From a checkpoint of a small image classifier: norm layernorm.
Rows from block 6, named by matrix and row number. Rows with one number belong to one neuron. Each number is 200 + 30 x the weight over the matrix's rms, rounded and kept within 0 to 999. All counts start at 0.
# fc1: MLP up (model.blocks.6.mlp.fc1.weight, 1536x384), inputs 256-383
# fc2: MLP down (model.blocks.6.mlp.fc2.weight, 384x1536, transposed), outputs 256-383
fc1.530,202,204,230,195,236,220,227,189,144,209,191,179,191,163,200,201,194,265,246,295,162,190,187,157,217,213,200,175,215,201,190,193,200,211,198,184,201,226,192,178,173,202,214,177,174,159,182,259,249,175,199,200,113,179,259,211,196,184,123,224,239,161,197,214,188,164,233,200,210,203,151,199,188,209,217,182,235,198,256,213,199,295,198,198,180,156,193,209,166,211,207,200,200,184,132,154,195,196,169,198,288,268,168,138,214,154,171,225,210,213,273,255,151,206,205,204,205,210,199,221,205,181,281,204,200,233,221,169
fc1.531,195,214,249,186,192,167,227,196,200,186,201,221,171,200,198,213,227,211,183,208,206,198,190,222,184,208,217,229,214,207,218,200,175,173,163,173,170,279,206,195,199,234,229,129,196,166,97,244,219,201,216,176,191,189,323,203,204,218,83,202,167,202,266,219,205,217,200,185,255,224,206,201,200,235,200,205,175,162,202,208,182,250,210,195,177,200,186,243,189,214,218,174,110,201,197,228,201,115,204,135,198,185,186,185,187,200,167,200,166,230,212,180,198,235,164,208,200,232,201,208,201,199,142,215,208,186,202,189
fc1.532,163,191,201,175,201,209,212,210,217,200,222,218,235,196,192,196,185,203,239,213,190,197,198,202,220,222,210,203,196,202,205,203,133,200,201,203,195,195,202,214,197,220,175,228,216,151,177,174,174,243,230,265,200,185,218,208,275,204,217,229,226,213,188,190,215,200,243,263,146,207,223,168,176,200,201,210,115,241,243,204,195,179,247,198,186,190,201,188,197,193,204,201,210,193,204,223,189,186,150,258,231,192,292,198,192,204,218,199,303,179,207,161,199,217,196,211,227,141,196,145,263,192,208,152,202,214,281,186
fc1.533,201,183,204,195,175,154,184,371,237,233,217,141,255,225,176,219,221,204,179,227,246,211,193,205,212,254,201,192,210,200,219,165,170,149,202,190,201,189,219,212,222,199,190,217,185,205,233,203,197,172,182,182,183,213,189,189,190,200,223,256,223,194,193,211,162,278,163,153,177,184,211,211,191,222,221,228,205,191,302,198,200,190,222,205,199,135,189,128,170,204,255,254,197,197,188,266,283,229,181,168,171,256,228,214,172,208,132,208,193,203,192,199,206,152,225,207,208,202,201,245,198,198,208,237,201,208,212,196
fc1.534,158,107,197,245,207,190,204,174,119,185,180,209,204,163,203,183,220,205,190,205,186,259,192,214,227,154,228,213,201,207,187,221,168,197,179,320,172,135,222,163,205,124,201,180,170,201,241,237,207,199,204,85,196,216,204,206,210,180,199,238,212,194,228,201,181,241,210,191,160,205,205,220,190,231,206,151,201,231,206,215,175,222,198,172,169,149,200,165,226,144,197,205,228,214,294,198,201,186,209,196,195,202,184,207,217,167,168,164,179,189,212,199,151,205,211,202,202,240,215,200,221,206,196,195,163,163,210,279
fc1.535,213,193,86,181,186,179,189,196,171,209,232,220,195,186,188,241,188,175,203,211,162,212,177,200,206,152,212,235,191,117,200,191,184,201,182,184,232,248,168,199,226,196,208,197,209,186,156,187,141,190,167,172,206,218,191,238,200,220,216,185,198,235,172,195,199,205,200,210,195,210,178,183,186,183,212,205,253,229,203,193,215,199,227,213,228,158,227,239,202,203,181,198,121,243,199,194,173,192,194,209,196,194,193,168,219,200,170,168,230,302,194,196,189,210,158,185,229,203,196,193,182,171,237,193,195,212,238,173
fc1.536,232,176,178,251,196,273,188,177,192,233,194,221,226,194,194,221,200,169,203,177,215,167,149,190,202,211,207,156,198,198,198,144,178,196,211,207,234,158,193,197,211,122,197,205,178,222,185,198,200,172,242,189,152,194,196,177,200,177,168,198,205,191,209,214,144,202,126,180,191,119,196,203,204,141,154,195,242,182,145,155,191,176,188,181,144,201,197,236,186,186,201,201,202,224,156,231,225,225,193,203,202,186,237,153,203,225,189,184,178,182,234,195,229,131,148,206,202,211,150,278,207,181,204,148,189,175,197,193
fc1.537,204,180,202,198,178,199,210,219,296,181,209,205,207,235,227,248,190,256,219,172,205,180,200,197,194,207,213,206,200,206,174,209,137,203,244,200,271,236,171,183,116,199,183,254,170,219,173,183,194,200,177,196,202,188,214,230,196,215,178,207,185,211,223,196,174,202,194,207,149,197,258,177,123,159,197,200,134,159,192,199,224,255,231,192,184,180,195,248,191,209,207,211,143,201,158,200,164,232,172,201,203,150,169,208,180,195,145,198,232,192,182,152,177,186,241,209,205,235,147,208,193,182,216,151,177,166,187,194
fc1.538,161,189,174,202,213,171,197,207,145,235,200,256,197,145,212,196,218,200,192,162,220,210,183,194,167,204,218,157,177,189,175,236,194,213,221,177,223,202,200,202,181,210,192,202,139,195,198,190,214,160,198,203,186,184,210,194,163,221,173,173,184,131,197,202,206,191,187,274,186,208,206,212,154,194,198,165,217,217,183,141,146,189,206,188,159,257,178,218,206,155,203,194,223,237,200,200,205,178,172,171,189,253,169,205,234,208,199,191,191,222,192,190,147,209,153,191,198,197,233,168,255,203,187,197,188,214,141,206
fc1.539,215,97,165,214,204,210,191,185,220,236,198,194,198,194,201,181,144,239,198,189,167,199,178,145,205,207,259,232,190,217,148,248,193,249,210,171,200,223,185,228,205,208,163,199,195,200,167,210,181,140,207,178,181,171,211,190,198,194,165,195,208,210,176,235,190,127,185,198,179,179,243,167,200,164,247,206,165,200,181,193,269,232,125,217,225,175,196,204,169,199,195,200,209,212,208,203,197,203,183,187,173,119,172,180,211,212,195,189,203,181,209,171,212,178,195,198,238,216,199,195,188,196,162,189,198,215,275,200
fc1.540,180,203,152,223,281,199,207,258,161,237,231,199,190,194,168,153,206,225,178,200,204,154,209,195,191,199,166,178,222,224,195,192,231,165,191,202,191,200,209,248,195,199,195,245,198,199,206,215,201,196,193,211,123,200,219,214,219,211,194,260,260,212,179,207,199,86,154,203,206,172,203,243,174,200,176,87,210,210,157,206,165,193,191,180,196,212,191,196,193,214,170,222,200,204,200,193,217,206,200,174,183,237,205,208,213,205,155,184,241,173,225,210,205,182,226,212,174,174,199,208,205,190,207,201,208,201,186,192
fc1.541,193,153,200,212,193,163,209,213,236,206,206,197,154,205,193,195,167,187,200,195,167,149,159,189,162,173,197,191,239,201,194,198,193,194,194,212,199,197,101,185,198,210,227,196,216,199,199,207,206,208,178,232,158,198,205,169,194,188,263,219,201,187,229,207,153,213,207,199,183,175,199,150,203,180,210,170,229,130,175,213,210,202,212,207,193,203,136,160,202,157,191,199,225,227,119,195,205,192,201,279,213,207,208,212,202,286,185,199,198,229,180,154,201,279,123,199,204,240,190,169,199,116,188,221,190,216,204,252
fc1.542,196,231,208,191,236,181,257,218,181,243,198,194,235,211,197,205,313,218,230,204,185,331,219,206,197,188,193,203,183,209,110,160,176,190,160,236,193,159,196,184,128,195,228,199,234,166,238,198,202,198,197,171,206,212,223,213,199,231,162,188,200,223,258,163,173,200,196,204,150,177,202,219,147,187,205,201,161,199,216,226,176,227,173,173,274,255,201,267,193,213,269,217,194,217,218,205,211,193,192,155,171,230,246,190,167,199,122,207,189,139,217,132,167,196,229,187,200,170,202,248,167,154,153,203,194,206,173,319
fc2.530,188,132,196,167,218,199,214,205,200,187,158,204,177,180,200,213,165,252,217,205,238,180,196,203,187,137,196,187,216,192,227,181,226,209,237,205,202,191,186,210,203,202,212,245,193,196,248,209,208,170,202,188,172,195,197,203,201,271,191,246,199,210,234,194,200,246,209,220,209,262,199,271,209,199,187,235,183,182,93,212,215,172,161,224,225,192,201,194,224,181,217,224,162,154,163,199,166,188,154,140,201,168,226,182,168,185,209,202,218,199,188,247,202,195,199,220,185,204,194,225,183,157,202,203,264,185,143,229
fc2.531,177,224,200,200,178,130,180,200,194,97,228,223,201,199,216,201,196,193,198,185,204,221,137,199,187,174,177,211,188,187,180,228,202,229,228,200,227,184,268,136,240,139,206,227,201,194,192,161,177,198,172,270,214,178,165,209,200,164,168,217,197,211,213,200,214,206,249,194,205,193,183,133,209,190,184,143,184,195,191,164,155,195,173,239,192,197,150,147,153,200,218,192,208,222,223,174,199,188,192,210,203,200,156,199,200,203,211,214,205,197,214,190,167,186,247,202,204,217,196,179,239,188,190,202,196,194,198,161
fc2.532,172,194,203,122,214,200,168,179,189,226,238,237,204,200,202,89,242,177,215,158,215,212,235,203,243,171,219,228,221,186,198,182,220,182,238,203,200,214,183,211,214,215,169,214,191,189,219,193,177,204,267,256,191,150,215,196,164,182,235,228,108,223,124,199,180,175,187,210,242,216,204,202,196,122,205,197,191,169,201,223,205,194,216,161,170,134,248,107,202,222,200,178,190,191,196,189,240,227,199,214,201,216,239,199,185,193,157,234,203,202,201,256,141,197,203,201,211,207,200,167,206,200,240,233,202,205,215,224
fc2.533,187,196,178,216,194,160,137,161,200,200,164,245,200,203,197,251,237,181,213,189,170,174,199,234,232,180,176,334,203,202,229,195,196,197,198,200,194,184,204,205,204,273,242,219,141,58,175,153,204,195,200,194,201,247,191,200,290,198,203,154,192,200,317,188,204,242,214,197,178,210,212,196,199,172,188,201,168,140,220,198,212,175,184,189,207,200,180,202,154,202,200,193,216,160,199,199,206,210,149,197,164,195,197,217,266,176,188,243,234,204,207,181,228,241,207,220,170,184,223,223,192,192,209,204,181,122,158,150
fc2.534,189,204,185,176,221,252,231,203,218,247,191,195,194,197,155,173,197,130,197,194,160,205,197,174,200,208,192,212,212,191,198,222,200,193,156,201,231,209,204,197,154,276,180,276,238,172,204,180,198,198,224,147,183,184,230,263,209,212,243,214,182,197,185,117,127,198,211,194,225,219,201,228,142,180,163,200,196,208,213,200,194,204,154,174,220,198,199,178,205,162,184,186,241,179,141,263,213,212,216,203,210,221,206,324,194,191,215,173,193,198,187,217,202,192,200,214,202,148,239,191,218,209,225,259,198,249,200,189
fc2.535,194,155,141,185,204,203,213,218,241,141,197,120,207,202,194,234,190,207,196,208,201,191,231,186,168,286,217,171,191,165,226,201,164,199,192,232,184,206,201,211,209,241,194,229,216,193,224,195,205,181,198,195,139,188,193,209,178,196,203,211,189,212,203,179,174,200,198,209,182,195,199,211,170,183,191,200,191,129,189,252,156,200,177,185,197,183,186,206,208,159,197,203,193,161,238,204,172,233,166,201,137,251,190,194,202,157,205,187,201,184,176,200,208,222,211,192,231,137,223,194,207,215,207,242,263,202,199,205
fc2.536,192,226,247,217,180,184,192,255,200,122,273,199,194,205,207,184,201,196,207,210,208,178,195,204,172,175,200,214,199,184,204,196,205,226,188,184,259,211,228,157,230,235,218,180,212,183,193,184,131,188,196,197,197,259,199,229,177,203,220,202,123,224,205,204,185,195,214,198,194,227,194,180,196,163,188,223,228,271,256,182,225,193,173,201,226,212,152,250,117,165,192,200,180,242,188,203,149,267,200,207,215,183,156,190,227,200,187,251,205,260,138,167,246,222,189,193,216,178,267,201,198,174,201,199,229,198,196,208
fc2.537,197,211,206,195,189,162,188,219,192,86,222,134,156,223,192,177,203,197,173,269,218,186,198,203,193,203,233,252,184,185,180,177,213,197,135,148,188,221,178,175,171,171,216,213,205,196,203,206,137,200,185,214,197,194,181,304,207,190,301,201,166,217,196,297,199,203,207,211,228,189,143,189,200,203,200,213,197,203,159,152,213,173,183,242,197,224,167,224,205,229,200,161,271,187,221,123,176,161,212,210,159,136,170,205,203,209,196,191,201,222,203,209,184,200,227,178,158,169,194,245,191,233,145,202,197,181,55,154
fc2.538,197,76,220,235,202,200,186,224,223,182,201,160,158,263,225,202,197,200,182,203,210,195,180,213,274,188,187,200,166,190,193,184,206,216,209,202,191,171,194,152,195,157,208,201,206,209,234,194,212,231,210,205,217,198,200,205,198,196,182,207,218,143,171,189,214,207,290,191,205,203,256,221,173,153,186,199,170,198,130,183,229,221,226,206,213,185,192,197,177,214,164,129,202,197,289,204,184,218,93,199,201,201,163,201,187,222,203,195,223,254,201,222,191,194,242,202,192,220,219,221,201,159,164,180,171,200,182,185
fc2.539,157,182,212,214,181,200,194,204,200,183,215,211,195,208,226,122,191,226,196,234,144,249,206,174,191,226,246,269,337,179,209,198,203,210,221,203,188,207,185,250,199,192,198,202,212,175,192,200,179,240,210,180,200,183,195,210,249,253,131,204,201,202,284,186,199,226,167,187,141,205,172,197,214,196,203,208,179,198,225,177,192,195,200,199,207,233,223,198,197,235,202,214,156,207,225,202,221,174,196,203,207,167,208,200,160,199,233,280,184,189,200,240,227,149,232,215,193,188,193,202,253,173,190,224,220,177,198,203
fc2.540,317,220,269,200,199,186,188,245,192,230,235,183,184,228,199,192,204,199,203,223,223,159,193,194,227,240,186,206,155,176,198,191,220,216,211,194,172,193,222,129,183,205,133,200,166,215,161,126,199,191,201,207,200,225,200,175,99,196,189,206,149,185,196,191,201,204,200,227,195,138,202,199,212,181,188,194,169,234,191,218,319,191,223,135,199,211,146,215,202,236,203,210,209,273,252,211,189,228,222,262,170,160,248,171,198,215,261,200,176,130,163,182,200,201,221,129,218,135,169,192,210,216,187,148,228,202,198,204
fc2.541,209,214,175,200,198,202,196,231,193,239,221,208,208,225,199,195,174,117,137,200,202,95,247,231,221,227,204,209,243,253,209,128,158,194,197,154,200,192,230,253,212,200,207,202,198,133,207,204,207,234,165,192,200,284,269,208,195,214,200,99,201,191,209,187,180,110,196,162,230,217,216,228,198,179,223,202,196,227,198,202,189,216,170,190,200,242,128,209,178,188,142,243,273,199,175,245,194,202,185,242,164,182,169,207,206,200,243,211,211,274,189,164,247,204,163,200,199,167,252,202,257,190,213,217,110,205,176,297
fc2.542,185,218,200,115,205,160,199,198,202,178,202,188,201,182,173,196,211,225,211,212,235,221,215,170,171,296,223,146,188,178,213,190,193,202,197,192,179,216,166,213,263,225,202,135,202,216,203,212,283,187,201,155,198,205,188,191,208,205,175,199,150,288,200,204,201,196,230,189,103,234,212,183,192,193,212,214,199,260,214,202,207,177,184,199,204,194,228,219,224,188,204,186,182,204,252,200,197,185,203,216,162,273,186,231,234,167,163,202,193,200,237,201,190,206,204,215,197,203,237,204,188,243,222,193,195,197,192,233