Rows from block 4 of a small image classifier, named by matrix and row number. Rows with one number belong to one neuron. Each number is 128 + 32 x the weight over its row's rms, rounded and kept within 0 to 255. All counts start at 0. Numbers have three digits each.
Before each neuron's rows are labels from the 100 images, of 14848, where the neuron reaches its highest value: "top examples" is what is common among them. Only what is clearly more common there than usual is listed. The data: microscope photos of single blood and bone marrow cells.
# fc1: MLP up (model.blocks.4.mlp.fc1.weight, 768x192), inputs 0-191
# fc2: MLP down (model.blocks.4.mlp.fc2.weight, 192x768, transposed), outputs 0-191

top examples: cell type: promyelocyte
fc1.24:130130214097111034128136144130111122170117132038194098127077087100171143132146128127096128118139166128101120127130155126128152138131125160104181118170098145154148131110116131112129160160111132201109156178246173204158111149172142128139137132085188117129129126133125111128128132128127148174125129119133171122088200117159109116128104109109085170063066123128125129128119202113195125144134119127156118129096121128210145146111132133122138133136128072125066090193155132077128127086130102126126129129136154135187116132164120130164133116163181189137128054127112217084139143173121105127
fc2.24:104137124125109144116130181164164113118114208126149127120089138203131130118129058124103119119117123123162128133092129124106147060140130208132129126080137127138129135141100123097121137174135124061130130101059124099141126073137130132133169121131128133128130108154127158135120150126128127145117130136101109128182117096127146003134120232102121104093127130128136160127111065121145141128131186123140132186122134119128129112132106161097131105127250118120063143121080068074097112217147152122135133101169123129134163105149088106117127049083089129096128164115127122238134125140040128109

top examples: cell type: promyelocyte
fc1.659:176116116185128070137108170062119153184139123181215171128182130147163130175116144146142124126143198146160150150140143176143133118119142139135205117125138223139136123182126148099110154147053156191126120045127164054120123130170150137150149130110243115120153124175127154125119126106129113128133116135129126154150141143160144127128179132134189161061177111124149134115136165065136152126198134110121126101198142143127122146139118135129127129176132130156129124116225071127123107133154137130139129118125128194121123108130104185139062199146142148178129137116143179126131123160129129118
fc2.659:116107106115081101113128142130144135091084148119129136143141155125124052167110132131129136132162046133137126212098127092083008134176160115132128132124113128146174037120133144156107124123053102114124142104109135069116171080112141152096109131132163145164145102129146178143123110131137150125113155066177130071070140237153138109165113113126107128126184169167129114143134114124155122131131126054123126211127136116103124113138133113102122108109220136123129189153127136135096186165132162133117118134085101127130124068119138127159125153180108130137145102062184097156081131151077091073

top examples: cell type: plasma cell
fc1.762:096115126130202062158128135125107116110143126085109112120088173122135176070123110128103057132140164112000060148132148122139126100097130151122126127122124119115139150154119104153127128134082129142188144116154156126137112154078140135113146127115179100132151124138182163159091172131164123091108112143075128152120241108135128060131072175226164109121128138129142144122122121122152128102135121128129121157138185076145123122176101208078118159105167131129095151132214153130115116126148083094123213083148130139115141163126128141142137115140112155116160127114132175118141134129136114166
fc2.762:123120135083127132129126133161239125125130147095127075124105108112131088093101106086126036123073126156163147124128114131026159137118092206132124132126220062128112114101115115151116119139130100054181127067076059126106116132148130218125127134114144160127105117143091141130118134128108152170105115078131123124113098091066111145122136119064095167115166125098182141126126156168162166115162133135102123206108112152116142139130119137091125144104239061128111145130142130099142125132123189146148121102052115116124153112142150123154121118132068151083104127137192097136122130110109126112

top examples: cell type: promyelocyte
fc1.263:118082131127124135104103110145124128123139108144116122125000123125127126184136160109109096122128075114104099134123255145135122157099122135157128120130126128125157128143100128140130132128138128137221144098158126164126122135157143091131128136136129125150124114125132128129102122138110125134122124091139131125102118120130167148120128209122165130128161058151133132125121128110146127120119152093059128122116124129158086130041088156145123110095159137112127156125130104127136078103254146138180142121129141155102069111113123141105173153247153110105104154138124132120133133125143135145
fc2.263:130118146116130110119127120130151126104156169129116130124000130129099136139126158079144131122070091171255110129136128135127133112140125165184126113117139126128120127132044126052112113127108108126092130086095122129084129128116112127123128136126127129115138054135083132191132133177130154140126107137122130127136141130131128140137133138090080128185132135148176132122120131151110161124169128129159121127126124087137231074112127125144128116111242125137127137139126206109156144126124162157143130153133130116127145153151137077090114142125072136148146006124125185109134104111111104122

top examples: cell type: promyelocyte
fc1.763:136113195132128129116132049160118117148143126173116132110112131202097156134127134135106139093140100112130102053124120128128142131140104117132067119175122095127152140088135069114125131092125131117136128171104126223061170089076155114120069137133126155126173138183095135135111147111208122126120132117112139200140139139129164142087088167136084059126006133130147208156129144157150095130158132122128104108139110128111113161122129139133126083144152172130132083098132084132135178124134215050119140137213126117129176131131230101095157191120116139127134130127187116135131125125130094110
fc2.763:122144137128077128108103130110126117127129137174092125116143131078126148154058140128191161172125128197143144095126117136126132105127026135145126137116076141126075132185079105122041063128132144118120109119018153127132050119125137095083146126125109107121180131135102147059119154130142024055103090101123131122126128132145128110133124196124096120112000141146117079130132122161110120128138086137129195125105128140128129097141162119129182120128127089121114126129130089161121144129116145081151145119128087058149089064110132091130132143127128125217154126128131127123127182080121160134

top examples: cell type: promyelocyte
fc1.116:125129201099136143142188164126096075147135139143144202168130137232138126133054120129130128129128178129130188138127134126129132109155111129093255145154120198127121140136117126077062148136046140150153155129163168102098082146158243150137131164136165134135126121126168089124125097121107110111140123140131123157160127139109133069129205128171141130121136150143123125127124120095130128133073050124170144158133145177143099093117062160123128143130126139137158131111118134127127100116131111140119173124129129240030112128144127189135144136125099125185122122109086145136124126107128094130
fc2.116:126140092127160128113170127134146142133104127187115115130120130139162120230124147103119131125136068116165137133140068146097085081132102132118102126158132131166116108076132129131131128130128125165091128125140094110139104099110130153148129147128122126070145156124158125109145058130115142034111150149142101112130198130152096063195084188108052125114095130128132116096149186150155125118059127122172125148125093074109127129110000107133047125087139130131135125189125117110093144167143178134002130130131105103131114098124131203143125219155129121139158109100096132100095115112126169106

top examples: cell type: plasma cell
fc1.217:111086117107129129121187187116124124081137117110149023123067244134128120129149122120198115122129064064111128117117127013127144171072103089128126141144128182132128133125109137130135162126134165134086121028128144095131128089079129153125134116114137125089128115087176129138096050091123117131143108124084123127106031104127072123101129135098064104128125128133136120125125124126124117100080128117140096174126123080124191060118190110123097130143099130129120043148122077128126115122097101169120129160120114137105095124116173123130127158103117145123123222137129136134132154129129078161
fc2.217:114127188166144035194120125129091127131117122132123122147146119180137128128221154120130107127128106120209094129129123128081190128166170138139114093128221116176145105120165142143128137123148124132151184079128141126103075122148135131132131078144125129113129188128129109142107193133123126128126109141097123057112119143120123162105125093106126137126127128130127197126056130122130141155130130137127132127127117126168099115208135124110073089131213103119073118082164126135096129168165129129120180110129205142130077168115136226109080130125101126101108127124128152126255174129127131127

top examples: cell type: plasma cell
fc1.542:096100138163166094102162137149122131116129140128094155110135139129146113116221099083101128085135165110169149112125197182149122215123129139127119097095121154128125071185129067012147116115127049079148079127134159141155137124133144091133176122129184138113192113120128062136153120146124188140123146131112080153069187112128132123144122169097136096134147141119121168128126118134105166121129150114128195111160128105127160152133134092118115127031145133145139122158174146122088132133113036061126141124129145111120238121113175121128127122126123105125163128145121201144120128070135132056
fc2.542:124145115147165137127125152150144134121117192126065140151191129126113127126143135167101096173135135133152104157133123153144106133138121131118060129123026052186126120113105129108093155113100211132162129100100113117131117062132166131077144133137127181159125149119179220113076124063070171064125137109142073161141124128118149112131224073055132219130145106100145125154127092104073107128119162161130126086126144135121079103127105101115059117129129146153130148126161139103125136125128106132129168107129049077129128173145143103130105108143151128041130122132136100126108121148058185109

top examples: cell type: plasma cell
fc1.79:070146088093131126145123142092128051096128116141208086129105203167255163130118131102119165107138147124094077133117191091096095156123124127143122153088139130129129167131106074128124149131103116049129127095098129132131170127116165140127139128125164128077117099124194129134120142128130131213118115128113119119105181126123129106125109085168131137104072078169121130162122129124111087128125091134112200241151122080133104136144135122087175150152127125112080132129156121120115123110142126163127174129150125134220112120126165122141137145093136131129132128145115174096225054161147059141
fc2.79:157125127101134092139144126131110163126114123149091052131130128129174132070120093153144058129133108131137133109078132143114118129129109176130112126117255120138112137125129121209123127126094110145134131129062101128127111124182196128116133115143189125139137127122039132059128125117096155122086040124130142056098115125008125136086125121109131132107161093151130121142119149177112119133122146126117128112136128130134128126142099174148092145125137135148148131073198216128128124130119129137150127093118124128126104126137096019074101127104128140101148128129122127089166116130214123114

top examples: cell type: promyelocyte
fc1.344:104151166126160129176129127124127121102177131122183135140098113183156189134126064123183169188115128140095141125116177132137163144228099095093123144177129140082157141136120148116086106094050122123075141106122129130071081144138155124230195058211135132183119126124124176119150111150128136098088118136154129127127154151142125127131128075175130096130096120146129133115116095128131130126136126127190111158117136124182134121106108120111112096138054067107121148220143138080103110194131154086170138128129104045136142120128129141182152068063112062132163129113117128120104129126136124078
fc2.344:122122083127121140169129129162104140135134032138127184136111127132162111105123108102124120127128136120152129116074104126194128110053077137117139180124049255072137130149061091136125093122126134236140121134184131107122128096150122197108130149169135120133129157132129152177123134103170127144124161114114074127128135130147115126152127165132088173142129137124118135217132126128159048114136113126189120103132085129131165138132109060141149162081080021139088175169128123128114159116128147145118137133125121100110138155112111098142132131155127131155133100109124129037130106127132128169

top examples: cell type: erythroblast
fc1.189:136134080107231063136120165129115128074128147176115089124147137133137126132183174115129000094132039061122122123128189089119150153124143098117079139148119121141114132135131136105121155152146123116154120128137164075182177117126133133117121096124168089135127113122101138141156114156069075099176123113125147112064141102129172127116115127127102062163097132126087151125102141125126162166189126166089159106103100085090159091133158125111116151099145107102136140158117142171137146148127131120093128132119056146111094186125146128248110137124158150130123127214106160137079124205126165137
fc2.189:132149162135127136126127101133133163131140128099076131129150126154150091161151123154111125127106055154047110178130110150135127129153134203144095109127090129255156120107153176135077112122127122155144124000132162107129118118105133146097128125220132128099129145128141025142173127139104210106128115096134084124153150176074131119152155102134134127122141122124094101128157131129129123139190091125140129140130128122120092116122249110130122061108123145118223140136127116109082106127125125108124121125147133137127125183084159124102113133157122080160125125160135202138141125117196142133

top examples: cell type: plasma cell
fc1.435:165139128104149028128155121109121151139124150093096183126128147096127130126170057130112110126125179120128135059135119196109130125122180153094093079127125138136108132144116128147068152119115066137124117096137094140178139127101101113194127125127128130128117070138103127127164144143189131203067150083118110128150161105132135112139128132120121148049129104105126137129146092174136128048120212133132131113148115139162114140125131135109124161119132138127124230255148129115150131128131041173139128102131119080143250148052100157173156126179161126117118101138128126124099108121125130135
fc2.435:074144126192102188129157147127127084145131122027099115104111145129013122125123081140104106055107100126119133127075127138104075123121138197120126151098054113143127109093100130127134143105127106128123126001138152130139157088145145111109153129139144129129118165093104090131118136099100129000138107132112108062212154119082182129129063092113150089129129129116127195134139129110087141102108142130149131176123107126071134128101140128143145092127152149122143139038148157118127138184141123132147100137143128115093126148095152140150109063103161123125141148151133154118130125141100109152

top examples: cell type: plasma cell
fc1.591:163117127090075092125098125103125117111108187116079125088151125142117108155137118129119114157148115150159116109128076112126150101140102138152125133118109080114142107128127129124115125112139113125143205114124068131076095136106117115157124167079056125119129090171125160129140145101124084135075196125133105038062122129099119139224000111147093146143133116131124151136127108129127128085120128120127119159184029125116105137140026090151143150125107121107182113115115080098126117102126099128104041118047159125098138123120127152157249149130133104070127126113122123127133165170129126139
fc2.591:127125125109101191132132131129134128121128054099128131100126130047122175124251109184101112159130132092139136135154124172123129127132132154130112126131112128103097119173085135062131132159152102140115077077093060059129132182113133131159191123124128106137125120127148133128113076075112051133137170126146135116153117152127099125086058119144103107125123135120081134101127123059066112125126115114138155080203121157141066145119140143131128128074111123100125044130129123128127128208142126128155118137128181091124118100028177141145125133150128178113130186129184138156113128177039090165

top examples: cell type: erythroblast
fc1.378:120050045069107130155121193118106104129128127167112098129132088120087132101042133126130163083141117113116120099127130128112045140114110127064112128022116123131124130140129119129082103096120132120104147129133114139075124151126125130151224148136193168111121081135227131131143104130114096237127197057159081000122115154163124111127126119100150122147123145128129112117137128166149063127136080131143124140129124125127130144135129142143115170081127131121091090122106132128134122166134128094134161099082144125051112127135131128125127119116134143118103120127098090129130179104177106189
fc2.378:160118129133123124127129097117135132134124102129128137127124196131129182127073113126130103126178111128165134129095156113114194131132173074092139129134157126177130103131140128128088117132111127108139171000128078120154136144185126130127137087149112091133133137123073016130135140128128108134130131126245128148115149080167116107102086088091162110128136111135119131049064191128118114215133128137131117132000138173105111129123123150110097142165245136124098134163119134140133131120166119193125125110150137108124171131160172135117148123129131129127120123077128102130085138107124148143

top examples: cell type: plasma cell
fc1.580:069148121132081081131122131134118119127064123128136130152130173164154140128141131016144130085115133050120108097091152112128086151130131117114000124132135147074069105120093047144113112164069088115122096094118126127138172127136127156130129139210206132122183106049120112114105131086054136143102123120095105128140138111113133137157191139131085117079137127131116143128122082127162108129103106123137082184148136101121121121129126114107094125159129138142140142169107114114121116103107100146073142051114103105215142170043143150126163216125116143132152136122132160111125126181151125139
fc2.580:125114103131132134126120131130145149130074120120000084099131131162150120112128049146192071125100131141144125098131126141092112098129115174137105127166237046139138127117120129144119102085124125135206153117125082091111124054141122132125163128119182107124142131135125158063105143152071135124128083132129130087119102129117118128124135115038145100107137122137154150135107130113073160156126204120126109127067119128137116119161122128113137126121255121139120163056161202055132116129111129148125118110092161131133130128139111134134127126129127128083084118138097108123171154127158127126